config.yaml
encoder_arch: "resnet_bottleneck"
model: "image captioner"
dataset: "photos of plants and fungi (iNaturalist)"
train_examples: 90422
image_size: 64
crop_scale_min: 1
horizontal_flip: true
rotation_deg: 5
tokenizer: "word"
vocab_size: 1482
encoder_norm: "batchnorm"
encoder_activation: "relu"
encoder_depths: [3, 3, 3, 3]
encoder_kernel_size: 3
encoder_stem: "deep"
encoder_avg_pool_shortcut: false
encoder_widths: [128, 192, 288, 432]
fusion: "prefix"
decoder_width: 256
decoder_layers: 8
decoder_norm: "layernorm"
decoder_norm_position: "pre"
decoder_activation: "silu"
decoder_mlp_ratio: 4
decoder_head_dim: 64
decoder_fused_qkv: true
decoder_bias: "all"
decoder_qk_norm: false
decoder_layer_scale_init: 0.01
decoder_parallel_block: true
decoder_inner_norm: false
decoder_positions: "learned"
decoder_prefix_bidirectional: true
decoder_connector: "linear"
decoder_tie_embeddings: true
init: "orthogonal"
residual_init: "zero_last"
optimizer: "normuon"
muon_scale: "original"
lr: 0.01
momentum: 0.95
nesterov: false
orthogonalizer: "newton_schulz_5"
adamw_lr_other_params: 0.002
gradient_centralization: true
steps: 10600
batch_size: 384
epochs: 45.0
lr_schedule: "linear"
final_lr_fraction: 0
warmup_steps: 1060
weight_decay: 0.07
adamw_weight_decay_other_params: 0
Rows from block 2 of the text decoder of a small image captioner, named by matrix and row number. Rows with one number belong to one neuron. Each number is 128 + 32 x the weight over its row's rms, rounded and kept within 0 to 255. All counts start at 0. Numbers have three digits each.
After each neuron's rows are labels from the 100 texts, of 14848, where the neuron reaches its highest value: "fires on" is the input token at the peak. Only what is clearly more common there than usual is listed. The data: photos of plants and fungi (iNaturalist). In brackets: how many of the 100, against the usual share in percent.
# fc1: MLP up (decoder.blocks.2.mlp.fc1.weight, 1024x256), inputs 128-255
# fc2: MLP down (decoder.blocks.2.mlp.fc2.weight, 256x1024, transposed), outputs 128-255

fc1.483:119135122107145165099098145135103145187176118143103140109160033114122138105126105141141120066154029147101151169093122113165125102159141120121126096099124142167134072128072151093201161122181087140112178133104146109123160141076119173135088100120143151096119130134095196175109136150148103167126129114156150162111137119130164045142092136102150173174128169139109109131090075081102135205139
fc2.483:100172066098132142076158137116146121036103178139163169163134176080080154191173131149111109086106134154133145133130078125175148160179163144112069175121114149142087112164100130110077131142150144105163088105200156149101166135142093110141115113103085120182136128102131125141126160091158139090150117075153136157175131139163158193103171097167119151173152154094165117124129140191127147069175
fires on: "orchidaceae" (100 vs 0.1)

fc1.514:132105154098146067133179142132120176160122160156116104120108143175118121114101164110167099115110146143131104114148111143156076208155161125193057141148129105123126120175128172167201137152111091110180101147131101133124128126101115128117088151080141124127113133134065073116168130175196196125131155135158167102087110153187139129105092076126157130146173153126100122132083151200150192103148
fc2.514:098137212191163120162157112136095152103141144178146133126189086085147083128156155138176129173091137149190095135103092160128200099106115117174110116145126172051114106086099113071155146123105152102132166114088147141166141064092114099131113146135075133123123130136183131104154143137126090134116148114123185125136090109194118154122148143127169159060077132112090138113145108095158071160113
fires on: "vulgaris" (30 vs 0.1); "opuntia" (25 vs 0); "solida" (19 vs 0); "flowered" (9 vs 0)

fc1.506:093165153166161140138118154083115136112121101126157064174103153163095132106158087177122084099131151135153214125105143130133117149143120122189157083063081081140085201136121173133144144155061152118164189197138143141171193153111071179164062082096125137125185186121100102162145101137085097114038140147117143112128114136158162079101114137150112112105092151145121113170126118145106146136119
fc2.506:156122172130114110136082118181113178155150140099096119114106139158165140192080165177136155121170124113149133072099116093113106144157137169157118156095143090164125223171145132156137146076151159111062131170149083075167185107104178104132152103114130142156132093121112152142141145139129134152156107136065142120063129140105154165115080063125158207190179100144180078099111121077173109110137
fires on: "-" (100 vs 1.4)

fc1.440:115137143158123158108104116140142173179131148106101107114114160104066139143121072221131123153196146109142119122093134085104149096120122125196141158126099138125133137151095178127106117136093088110146147153119152156101133165141164166136079085075116129114121132157080127150129079119144149193097189119064081101152155150108119175140155117126157193113146085111159095181149065165130139069173
fc2.440:143182129128097119138123074115157109140093161172113078048112193131119101185122116160124137108143122186148101168171125218119142174147105168122128087133146136086128069124141157157110127108202119119181082123119111109124128127172125151123133133148207080108112124103106185195128122110104155161123104130117057149105159093091097115122145110181148170127144138174095108187168164159146079082109
fires on: "-" (100 vs 1.4)

fc1.82:130134087098146075129111083134124098123121118197107184111119132146159085145004201104135176123186141135033161085208175115170157106171105154109175094136093161109151071092163123085116135121116145126088106137175091108129156141112087112148146136140161168089165172138135116139128098106180108057148092125163181164118129098130136153140142091088117142100096124115149118151130111110145145144088
fc2.82:095181139108130062093154181175111110120078098162139190114168107034081121143123093116142127155170108173166106172109163108124122116173106130091158147146112133126144106171045088114127087080180146167182120122138102125141115108107162139158169172089098192130075024120142170192082118093107093173161100125132098169142175218145109098175103148172120117082123128153123102173105139176162093081188
fires on: "mitchella" (35 vs 0); "solanaceae" (25 vs 0.1); "latifolia" (11 vs 0)

fc1.268:117140089122087127133139069176096134092091129057130130182109105092114079115143161126148115125164170188056195116122203097191151110102118083079104114112142121106058162133099127122161151087083164162096152122105161133116105171111117080068110125121157102118108162130170112117090076140134127107191149160109114179146128124092095155152168128101141161182154188193137120091138142123110152141128
fc2.268:107177124134151218093152113111151041150128092137145094183208067143102121117102142125100109130094126084103111159127156125083154101129115155121103093082145106114087143157168154108143136093187120167076178159069143164118109173109138095156190154110120091101130179122138138104140166131102092108118122171159115106125094129090128133049180113143150130117121199211141173108129110118085158101129
fires on: "spleenwort" (55 vs 0); "asterales" (40 vs 0.7)

fc1.421:113160105125128132151106143098189108162089138123043173102147112123121089148128105136214169101179103105082093142110106073149116134134129134191180161125137092128134184112082130087089121150088127111105135135080090135155115125152153124091136072125170111093075109118151176164119043143161166125127156104112123127098138107037149186140111196129095131115170085150163121140173127153141125146080
fc2.421:117141131096137102166169083096089093135107102078114101182110145106147093147211164148182109136112155135117131190092129186110080144128141093140163096090135143108111142070111131130138126111177186168143118128084178112181116118133073105135185138108149132152132104097093140142110115191102121087082155107120120145117188118145145214138098117177138128126145135084143093148081048158092148137095
fires on: "creeper" (60 vs 0); "laurel" (26 vs 0); "chestnut" (14 vs 0)

fc1.203:111106095077165132143061128098081111098194147123124135212139145075098225111130141096136162119113130107131128134101129147151151123119118138153164149152126138113142152174160094166142135152105205132074128097104103182124097138091192147065142131146145057131164099137080142083122080129133130145132095120075173090184150157115116125108147081111144120082104173127123149106125125060155090206092
fc2.203:125153213180166176157111119181180173118113089100162166138160158118140087151089088164176107173114123067112161103126108173165125135170154116138127109140157097193152120068141162099092184109188108136140087161119152139074127082071163069147113124146057162166092090101099161130105179147118101140112096123110148193058119096160127136095150109143104120113140114175125201178090119132107121103088
fires on: "trifolium" (41 vs 0.1); "shaped" (31 vs 0); "pinus" (27 vs 0)

fc1.652:133158146125146142097110191102103094090167090167164162124093116060099172088160127128133132166083136137153184174096084109121122100109171093217091127168079106197038120129127129117182103143130178140149113117092164140075059148157128076107072083101092111116119120155136123157139122092121135127088111196095167107115106146125144160033137131166199095182115167101170105162117162111160104133153
fc2.652:149115078105159166122145123144137124178138112043146104125165126074163060153048171131074086112091143122071128149153100093146163036125039131114114127098132143104103131123079090115185109106124110160142150153126113116218198134166128119140089156114169084208125144099109104134094081137115095120109117140102059079121146127095081110123146156161089117114159173112116132147167135106124116111188
fires on: "trifolium" (41 vs 0.1); "-" (35 vs 1.4); "plantago" (22 vs 0)

fc1.241:145162093099141171151117121139097179170136109123126171074108113161105053091109144169091129087169159102082136107140124190142131084113150147171127133139144141140143115120153148157126113137114137130112172113117092117066164116139144126125095145121171120152095186114138148126162152069109119161070128143209170164124122165159133145181110105098127180064178105128144159154102149127162121173104
fc2.241:184171152176148109082143131109115145164148144146169142156089130174088056118153153146144122112106104088115138172099146178110138131150170157093152114118102170130131108151177129143127082125088081089091123154152115130089151134097143095072124079069099095149141195205157152151154130158132176133141131095068154160127162146120165192160065154070159177090128115074127131112080128078156080137157
fires on: "convolvulaceae" (47 vs 0); "red" (29 vs 0.2)

fc1.568:096125058079154119099147165155098129138116089115157074172149104155164111112084085168178094164144162169204188108107172076158145156110128141075120096146126127112131080116095129140170152132148128127094124110032084104158133131118119173116136063141134128099159134147082165143085112080101123168163137138125104112129084123099177202145145124117089213171148104087106113172106159166141194220176
fc2.568:104141150120113128060118186090106087107116158106143090131156151162137142126206129158082121129197129146082155144132154150118079102126156144031127121114119094115115071080151168135169130100156152088144137155102147118186121138068159206132069156082115112124122097110142071085109156125120121092078079081113098192115112133150103138153119137166116152130139073124169147177092118131083149086140
fires on: "orchidaceae" (69 vs 0.1); "major" (13 vs 0)

fc1.535:148151149131120150065055140112107153124135139066102140125100088125171185100126133106119139174125105107119158096174160183173148157124088116146109135142132144139094101161131155094102141090100176159125162114091136143117137112089148079128103019157108103149129084110138106122149196087155119183091109155187081107132118137096132077173110164144105115133144152146137109175209166088200137138108
fc2.535:131127117132133123104117133114083067101103111164121177146126106101170131102113144146145124115075187140100106125161128169088202065105111121153138167192157131148124049165168102155082157151160111108147113203154122161109121137148136091064076130177196133097165157093146157123128088103220169140134073144145148108149105061156098189115160082162140167124124058083090103089069097118111105131124
fires on: "-" (45 vs 1.4); "dandelion" (35 vs 0)

fc1.145:117157139098062113109109145136142123189092141214157127125123119147154105143137139155146156144192152146057113051104157137149149136110134086097207165125208131155094101131077142122171126178113155118086192119135146150106149134149129073074170094163156140164076078093148133128119152145169158182167109090079142098137107164178146137086061129121124162142108139105079161096144151103120116176148
fc2.145:139122111093088147092110108137114175101158064138085135143139114117087066107132119096133130160140145096136182159138111099092080149095114207133090131094157115170146120139150100120154090117133130136137143166168158132114142107150097112085096183161117143167076099110076153158189171167114149167183102115105100135088198144110166095114086122120140182105114109144098129164167129098202250176130
fires on: "spleenwort" (39 vs 0); "urticaceae" (31 vs 0); "grandidentata" (16 vs 0); "sundew" (10 vs 0)

fc1.374:117158147132159077147110096132123115143101047086119148071133161099102175137107163146155160118144155130112054154116107146150117088140124101103130137199059180089108105188119117179128145151141171218076115153082134134118105151127142090157141175157135111124120095117096117106083156152084100093144188095061185167164131163121167106133171171135131150149116129141126137090091128169116156090152
fc2.374:144145163176158124125150134138148106112126132190082118145129157120126101142097151130161160084195076162115121109156112126157109162135098156158083126174152116114161167112106141111156130095134109156140104122168104148111157136076142102117126118154097105065166129181126125104158139185208127093081143151096136135123069122136120182077122058146107163111194136120139146100139121116116128146184
fires on: "vulgaris" (36 vs 0.1); "alba" (34 vs 0); "latifolia" (15 vs 0); "verbenaceae" (9 vs 0)

fc1.765:117131124149200179192074180124153182098152147146142158120156109120083140170150149202137158135081119088123094140123036151163149081142154114141153120174103150121126141189110148161134118155121113120112128152148159127188108125142075108063135132165140173105108132158073144124100144109123122133087132090140044087127132137158061195105100091094115152119107104106100146091155140086148125130127
fc2.765:100137132135155063162115168148020096130123126085151098132104162137209184149107130171074141148124110117084124133173140123131141130150129139160132086134048092172114106164131111134083147128183079078152084160168125151138161112087095176158179139088097139120079126169123139152094161116115139142091196161125160073141157112129138116087145158081126121111115126148092098070140112131178138136111
fires on: "-" (93 vs 1.4)

fc1.368:160123146141140146133140164119107158070107142071098176187202174076142130128208128113186203163122162137108067119080088086140115085158108181146131176176187100143143145128125114133134153161146121141134089131137103129062146175157177127110160159136116141166086087039126097164111125125127129103117108180151139104120106117107162119124120092084111115182152169114136110121190116183113152101110
fc2.368:114129052148117104191161101060155133127093144129159136137079087145149100109136159115169053181129129107116136115149174094193129131146179104158121122091202141127132097140169181151133135098132131132137179170132134111151154121159089082167128125154191118123157134148120114100119158110136143137095107125131114130203116094136158105096088084139147136135151098171160121118155146157130146069096
fires on: "mitchella" (29 vs 0); "pseudoacacia" (28 vs 0); "the" (25 vs 0.1); "spinosa" (9 vs 0)

fc1.282:141135146103122130123116056111152148160118233131148159107175142066096140123129167117143110041091154222068148164152075145142141105133160144169135138115133099110145143105153134170126176105117111122166143190192104142102143156145092140092122132234137125160198120105118148109126116093104145136129130159158159134118089142070165082095156129112144071122137116059119183120123119116147118057071
fc2.282:049071074154079204134131116133095096157121172145081214087118163109103092132119137105118109155142154124153114101136131083122120123156115112121131096131117174120095146102126128120156148181047109182119162108176124106159125167107149130192161139139152140138161048140088152121111150103123133082068104105086109128160138108114106121088181114154126163177101125164106164128135032084129120152174
fires on: "trifolium" (43 vs 0.1); "chenopodium" (39 vs 0); "polypore" (15 vs 0)

fc1.243:127144118115075141090118176067118099134121113178150152119101084128152149070116123149111121157141102116184157095135077136164192074187153134204137185136140098110102117148146171095116106134082148131134121142138135106167121043050126090145121103101114104158178151185094165162092153125229151136113094171147156176138154136127102148111147086126154162102152128112127092117109138126137116104121
fc2.243:162110142145141115111051115158138135109194122155142119153094170139129138135124096129121119126151111100142138096124150141132109168086125106156094140096152133214110064115177120171144140141106053122205109106126089187095095133166178059115133104131133093154181092150162149097129135140121092133164076124121155142159166164129179114129111136152145046119051148097081147166119114141135121124135
fires on: "-" (100 vs 1.4)

fc1.723:069119147113068124128116091119150153119173131152104153146226151132172143073099101150121037090159090105103128125116101173131171169151117150131173132114159148089133125091152091181091126152079118131092169124100170136206166157105165123117169107110130102169163158155078099132067166116090089181056137066168153147182113142090055135153057135134116103102095131131141127136139157120141205107219
fc2.723:175129197100136094026184069132130108124151086142082143125169145161125147167144049122097132122155124198139144116051133152137172155150093144098100122088121086121105122120165123153107121077132113081128122154147174079129151145130167109126065172114171078162172196116183176184084136096187104127091136135152172175104111106130076147158185140136085151113089104070119138161162111092088121072116
fires on: "-" (58 vs 1.4); "cinquefoil" (19 vs 0); "pennycress" (12 vs 0)

fc1.739:137105157120100117139050157130086145097140087133201121187072142097106136087141078146133077161123117142117164135152176066153090050124153154157180102063150140153147119192068047136070154160137127178123115158156120090134127150128102120180105179166139137101145195141141129173132120120150092121095140140107117143083146181233142157124142137159159182136056167139171098151122119105162164121127
fc2.739:136121111138102108072158191108130086054161130057149092154182082083122093100198076073069125140189158102125123121117164104098108170121166100126139139157118145105154103132170117116089176129141113095171081090164157158141174147114135161088080168134184140095096171066135132109106148199165120159143152132126143143143089096143078177136096215103115188155097150149134190150150069144164116161130
fires on: "mitchella" (35 vs 0); "larix" (25 vs 0); "chenopodium" (23 vs 0); "tortula" (13 vs 0)