config.yaml
model: "image captioner"
dataset: "photos of plants and fungi (iNaturalist)"
train_examples: 90422
image_size: 64
crop_scale_min: 1
horizontal_flip: true
rotation_deg: 5
tokenizer: "word"
vocab_size: 1482
encoder_arch: "resnet_bottleneck"
encoder_norm: "batchnorm"
encoder_activation: "relu"
encoder_depths: [3, 3, 3, 3]
encoder_kernel_size: 3
encoder_stem: "deep"
encoder_avg_pool_shortcut: false
encoder_widths: [128, 192, 288, 432]
fusion: "prefix"
decoder_width: 256
decoder_layers: 8
decoder_norm: "layernorm"
decoder_norm_position: "pre"
decoder_activation: "silu"
decoder_mlp_ratio: 4
decoder_head_dim: 64
decoder_fused_qkv: true
decoder_bias: "all"
decoder_qk_norm: false
decoder_layer_scale_init: 0.01
decoder_parallel_block: true
decoder_inner_norm: false
decoder_positions: "learned"
decoder_prefix_bidirectional: true
decoder_connector: "linear"
decoder_tie_embeddings: true
init: "orthogonal"
residual_init: "zero_last"
optimizer: "normuon"
muon_scale: "original"
lr: 0.01
momentum: 0.95
nesterov: false
orthogonalizer: "newton_schulz_5"
adamw_lr_other_params: 0.002
gradient_centralization: true
steps: 10600
batch_size: 384
epochs: 45.0
lr_schedule: "linear"
final_lr_fraction: 0
warmup_steps: 1060
weight_decay: 0.07
adamw_weight_decay_other_params: 0
Rows from block 5 of the image encoder, named by matrix and row number. Rows with one number belong to one channel. Each number is 128 + 24 x the weight over its row's rms, rounded and kept within 0 to 255. All counts start at 0. Numbers have three digits each. After the name is the row's rms in percent of the matrix's.
# convs1: 3x3 conv (encoder.blocks.5.convs.1.weight, 48x48x3x3), inputs 0-7, a 3x3 kernel for each
# convs2: expand pointwise conv (encoder.blocks.5.convs.2.weight, 192x48x1x1, transposed), outputs 0-63
convs1.6 101:109074104169062143176184181138144079137157149079120140095131097142158136156126123135138153175122173139134124123117112081126077110115094154116152108134109101107094148129139170068165150169161133117138162100134139150148
convs2.6 098:094144136104112105140146119146133132128133121132148132092137168135168095129148148156104130141149114113078080123120119119126101098124074186134150115191139117139088105135135192134094070139110101
convs1.7 105:155125116129158110137113102116168147087101152088120132115131135136144148142148108130139129156146102153161118137099112138127095151129115131132160089101143098125168136102131139148104145143124109116136087133136108108129
convs2.7 109:130122111141120125077110135167119102137125114117196111139136130120128082122110099148155131118119117143145115149140165157147136135137127121127124130105098135109141132122139169106136087139152126
convs1.8 096:108129115114129118119104146110105105132150109128194146126139089099182094083137140154122141137129131107106130138133118098134131102109109128107127104133128126123122125143153112107107124141121119101137127117125173158138
convs2.8 106:150181119078114098124080138141132127123142103099167102122148095148090105101097126158153119126097173123149129118167162098144135190146144118113093129094127118139117104150150147084142110132106115
convs1.9 105:199198167103054195067029105153168146121130175087106075114118108124156146113078112167163136129117143120136135154137141123090163079103096161160148131086155124107146142124129130117108123111109125120122103129108108134136
convs2.9 100:104128122123157128148143160125116139125131138164100112101140119107149128090089106092103173146159130178124160182143122114140135093137104106157160105141098130129142143035124152114157125138148140
convs1.10 106:136111122186096125123105131121154150123128128124129135116143147087160149121147149120115128140149110109129099176127094213106107143138082189143075243056057189140089158136131159105131134133131152137125155126128109129114
convs2.10 119:122119146144170133126129116155140150112125139119108146114118109101122185140141078155111093151145148132146153136095132147139184137116131177169113125144133138110139177113076091136089121115101139
convs1.11 094:109135091104122079122141111160148118139126120098107088108102126160181146144156101127119125178100141171146127124153150162120137135119139112095124124157130130141134127106117122112127113140104147112112132129146101133152
convs2.11 094:147128143137131114139191173123089136091138113155105137127132091144124141137159092134091122118108114096103101155086115095130145099127143107102080130101130150119140108138166088161107149113167131
convs1.12 104:131163162134090150051078070123112134096096105106121110131139136140150135129141166166175170145114170096136110100120102132156126128140133139091138142140143121125123172181163116105170096106099122120131112121128145129148
convs2.12 114:147144159080139125130126100098120146119148149137105092131133150113129100138163139116100080130152138184102105145091127137152148153151110069138135160082153131144120120087122116147132119141150135
convs1.13 099:123123132118160125153132133141152136126166102122135116136149138133138151113111118134151126145141102140114122146158146122161135109102146096116131113131137113135146100102112081130076105069101096092119071137068097079099
convs2.13 109:156150143124117124084112122104138088097108166101115132175089062117106171147122145164125134097136149153145122151119155117092140109108122137109117156143085131128141147142163130140078135107150083
convs1.14 098:095098082127148105076090082146136138091130141133129142160149143161136147140131166135129136121134144098105108147150162153136158176149183114127126116122143131142159117091099134110134138151125106085120166095120124128119
convs2.14 099:130142162119097076131153106166109115121099118155123123114161110128096128116155118109150175089115124100155112081114166100106128147199144121122094126113132141115143164108138120083127180105118092
convs1.15 098:128132135134131119134141152129166151147132178119178167127139147110122135128182144128137123116155102152108158100114120129121146135160189115123113133126127137131102136148147163119143174147145130134138178047197211205200
convs2.15 100:083155128175142153108146132135122167158146096141120155102162128121096147121152115097155162150097117104156081123121129148157120125123133093136136091117122149131132157135147132131117143155147167
convs1.16 102:159135118113128126128107106079139226124105137150131135159133164108146087119115125089123118124116168127124138131115107098149134120137152134113122125142106126107106114107182071084195130170183078125173078096212137198200
convs2.16 089:123079122089146135106130131143126164132121058121137100107129140136116120121128176134138133136121120125125080139118095121110136126131150179107132124124140094121043130134151123075126130124121173
convs1.17 102:177184186132119131157116115104089105092152105131095113120093090141110172183147159131121126170160146126136126142134131141106128143134129141152152122093138121115112117117136155133154157133148102142136144139157158131138
convs2.17 090:129142138074162155165142131103135097141147122164110146189179129115107121168121129132128112129122118120116133147171108119124103128172149090137135132173162180176155104121103177119147119125151103
convs1.18 101:096139142137081170122105132173119141130092111133134130139123106153156111141148107120118123112155142117130145064119172100079201095137200100191185087061245091117170127133165106096148129136128117122142124126142106114125
convs2.18 104:135122157129157165114122095135126140138129137127133128112103120088129189147106101116121071160151119102168134138104135158149164129104149074161121115125133104109101192120092093144095131103107133
convs1.19 100:170169162148079151110092124161192177138087152160166159100135136127124107118094153159161148148095165163162138105117115106118131133116146116116126105129111108138113142123152137116150127139142120110125096160112122126112
convs2.19 101:143160126151155087109091111111123105129113130094106141150091123175149113149130170128116136122124147102142149107115122136068151094136090133167098108138081130068169137123119112145108141128130108
convs1.20 095:104127098098144103114105091132141112114110113111109083113131151136151181128120129140130133133150112149139156083066087074142098067091080104085089074115053088061084097134114124128101122158114152150159117092109110119094
convs2.20 096:118133113125149074135124103163121153156140102084139106133157147178120115106118141143129144139130148121106100131188121091138103113107131140091132137102136127142155138145126140134106162146161107
convs1.21 096:094114086119135118159157124158172160162113141146119108168106130157088170171114141156153149134131130124137101143141099129144105153103104125130126136144135148131155160134162137066145139135137127153140134032160169146170
convs2.21 100:096159168116101088158139122136167108193144111124105209100126162136128148169109127146147128156128125123118139125134126140126084125165097117113115122172192109143102111107134111111105138117074149
convs1.22 107:082101117137108171170185174101128128106106119151116140139120104134096118110114098139128108123115105123112116091105132169116150152163142079061123118072165181212165102097100105108116130140148124139160115120143159127125
convs2.22 096:101109163158167163114074130128118167120130153155100129132179121124107172125141105141104128137137123106109129157167100166157126118140152133124161100113115166147126149127070192125141114098116128
convs1.23 096:132159109168124150147165153142091103118093098119140099206126183175115159169131189125117108124136124120119136162149121143127133114097099158108100169110133153149155131120118140153106123107113108100134097152088114085097
convs2.23 104:091157062156114114128101109155123091114134148124119127175136113153152082139138104100138144119141158100144115105111130080101119112095128132109087154124127137132085133120122144168159123144132119
convs1.24 102:133135160151128121117088106118106112209068182196192191162101132157091163145151161115122143133126133113102118159147138170125138138115119146108106114128103125108112139140146127123112120112116159122126139117125142111132
convs2.24 093:149087100135147111114154095105104098109107148130124107126156124133144148130208145101157124125104145134114137106079136152125141148109113116112141097154088126095127113090169093132092163152153169
convs1.25 093:102138108135159117156138136106124132142123125159151147111110131159151170180172172140148112127149103125163125113118113099101106120096116075082076080109078099076128116100106090132118120129087132106110066123124084110078
convs2.25 100:150138121172082113121122089139145121146068136102124147136097133140165150155094112124134122161153138123108181106126166130115125156095101118125152140137136118143095124117146141113106185190101118
convs1.26 098:118137136148105149140149135120144149132126139156109127107138176160070194244215200139123128130131112095101096128119096132137114138168170145132167156090106156166159160139157132140155122147134128110115114124128104133129
convs2.26 097:119114120157103162106141128086103155134129130167148099111138156103120129155124113140146089112091140116143187108092102181129171133120127118139134153145154125128110157145109127159197148130111105
convs1.27 101:139107151159136161146135147152122095095138108105114110101050077123161122123096125140150144140106135118164109139151141148112116137159102117106131127153110101115113167148162156093141151107113182196165170056127131089115
convs2.27 103:104070109117141089158145131129157119122135109133132120124124113127118151118101109152128172146138124134131158140122096127133115095085125106128122098149132096141079095146153106124094100164146127
convs1.28 098:137167150122116127111107094143124163136121125104128116133129118176111176133144132115137129115151130126127135125136127123120146131103099147131123145129135125128113104138113110129131111105094122110127125159135122108120
convs2.28 102:094106150139099135122168122172120120096127122156124146114129110152171091161088110165151101090096151135124162116117122115119117100141120117143096147132141169116143166133109140132147126089100152
convs1.29 104:065143149089061180145174145122147198122126150129152112148107136164126132111152128112139128119091144125145170099118137131124151145122135109129130126118133123108139102123117101112129161141150093107114112118135143104113
convs2.29 089:116136165137104128110096148138108121135127115126138148119156133112176132160099121129133124175166121165100170110108146126146151144112127229154133144129156124146135129131126089140148132138161122
convs1.30 101:104076134128093121169200170092151103138125177146152163114136104156111168173175132089095119141102130141145167134098124102158099100084077096105128099147121138120127139115143166110143169176172154133148116120111108105109
convs2.30 099:146125085105126092134178146089122121106151129139090136151115125151121095138122132120124149115135121147123107123129098126160125097159120132154157125153136147128165144098136085135134097171171130
convs1.31 100:165153127124115139108054106138132137149114149139156149145150150147132150153157143118102129115118128125127139172176167134068157164143149157151158136123127163128155131112154103108127120101101127110165103125118113108116
convs2.31 092:127168155142159112112085147085113139114098183115108195144106160104105150109128114095119126087117155074137137135124143134094145142169133151128118131137114152164139090169099128155127131124100146
convs1.32 100:117090123127151126091100111122092106134154125130119141129111137079131099114103115127135117155178158112134146145137116143124137154136143128133113126131105151116162135151149156132155125108120167162150161087158143134131
convs2.32 095:112060137059131154163113131089170160117150135150142105134139128127100132135178143097144178092134094122084100118162102098124109124127179170111125100161127128161103109170123111099134169134134154
convs1.33 100:104167148134118165147155162141125125161098170118154149106122104114171111154138114140159127139113141150142148136114148133156135113130102141129167140127130132132124117130106146145134131118148141119129120151091107109114
convs2.33 109:135117099115143116139120107156147138128097147090135139106141143157120116090115152111149132122099100112120096127147139082105137152076132128146105116114151150126120099117126106114157167155105180
convs1.34 102:200129073196077069148148041165130087172126057171146108117111118111135132126111135179133111192093080156140104122110156101126174115113110145127116102124131138116126142126113174118098145130123108130109081135125111141124
convs2.34 094:130128141102130150091136161100106154141145133127096087150140144131164066146090123150122094153176160163123077152108111120156164140112142122163157153099159140125131130210138136122152115155178120
convs1.35 098:124152106124134123139145117133154159105118105107106103076063055051126061060058041166165155122131124142143125152158154164109166145165144132151150148105151138160146133132132115113117107133124114124136136109149138139139
convs2.35 100:121112139148161116166142103114160092118107123108143139144116122107124125042175156161127153104134121137083135131157120166125083128092142139142137131138079053122101094126115166115106094124108140
convs1.36 092:083122106098100071095088088144122104101120085120113123180143162171072164169141151119122117128121131122152124147113136162073185184184187133156126132109137142126136108105116119142107111102097125112155119178132129132125
convs2.36 095:140107123175123138133149151129119137122140138127148102136119129161097115132134140110141105073083117112124133124193122140180093130139182122121107161116143145168166096105116112105151129095116117
convs1.37 102:139122120121113079081111109134124082117116114112099133145125112129105120123109130114097123150122119123133147128124138158116130152163139101125100144134129156150136144081098154069073161149154163102127182095085155172173
convs2.37 104:119122165136131139098154135132135166140143099134154085101083145113148151142150151136101142140145080146095144142126140160128125141167156106109158132166131101139093108132122084145146135101129121
convs1.38 102:121101110137141128131106139125142137129134133146139134136136106105100105145166149138133126145136150124128123097083097103135083096100107146134137140154143139147159141133121133137137132143160113108106128133120095111127
convs2.38 102:141125092118122154130105155100177110116109112111106130154089138137113158131146134107162126110144110165106143128139152131111154153140125132100146170132134150141174166153069117092142127139105141
convs1.39 098:129119118121148130141110122183196130180084109192144113139170098140164112146144121158092107143089110106110102143121133162145155151160142094086121127130137113109159154150141150110138160126153149166145179065136205176134
convs2.39 087:145114103141137118116110113142103128101138112112136119083171130154094104121165161115134106144099098108160094134101099142134168120184096178124117113098111143087121135147098171111127103130110171
convs1.40 099:096094099093127080038099078102097098082131099091089100149149139128126131136150117119115112091126112111109120124113120123151123087107102122114129119140139101100081135147143141125130127132131144145127142120160166154162
convs2.40 112:167149113120124172131131099155175121147102123130109165125097127124088127128112127146103113098095114110166137119143137120109085115119120107078102103105088131194152129142161156117109142144090141
convs1.41 096:140101118104156127106108119097100118161088134135150115169196185224002198209208213118126107067146072103068092165170150140181136143184122155140140144150135134126128116106115120115116133142122104132133131135137144155109
convs2.41 093:144120096150175136096127107133072114139141126161107115109115135126119146173111136115164143149122155105157097087134169137133131096140155153111101139139134142152130115127130123169128121144120145
convs1.42 097:116114143156129138122116120183154158126143127120149149123160113139143154120143142142140173165138173130147111133105123144146142144109167136104110126129127139097123106091110116124083121108108098063114091137091095094105
convs2.42 099:183111112162125165132132143117131194122126143113112093129136132143115164131135157150096114156101114119123132130177119121116111071149141128121175100073104130089175130127142125168169141129123093
convs1.43 099:115109129127115128136117146145131162116118108129124130120121093125153112139137126164140160176116128115116123098086085110144096103134123142125133154126168156129134123127138171150160175157176132121143126096139182148155
convs2.43 095:106159142130087155166137084157117113166107135161104124115161135134136096119166084193103178143153140136123107123077132116120091108115085135122119119107113096112102153148136157128086120113095121
convs1.44 098:121145105125140111118097103163154162143082126152158145109153120123081139157176161100119126124128133117102089153132134125110102111118110122113115117156105099118126112135135136130176142141118116122110098139117107127107
convs2.44 101:136132143120087159153145123104113141183159160161134154126120118164122132106108118149096124129117147149125125097121125112142103138123121124148109088166138103112135117130115116143116146128120110
convs1.45 097:131140127154093154139151152129104135133115114141135150170135141151120124107124112143153124148144147109105107128123116156152125134134136120077131092121097118119125130122108096101092111110145101117116109118108122111115
convs2.45 097:098152146115113145167105123159130157137136120131106142124129103172182153104076084100159106125147128118099146096129132134143119119097161132138149090141172132106126103170133115154141101124093122
convs1.46 105:129153114125126125129120139127128119096118088101125102119134100147123139125101122138146125131133125137141143122151150098128125098093117116094110130108171125139161142154122124116122148142140144149135140111127136109138
convs2.46 100:114115136133109120121140125119158114127125112113181143122095162095144157128098120116145165137130091162158139136134124132119157137109122116114155187100146130132140120118111099093138125135119112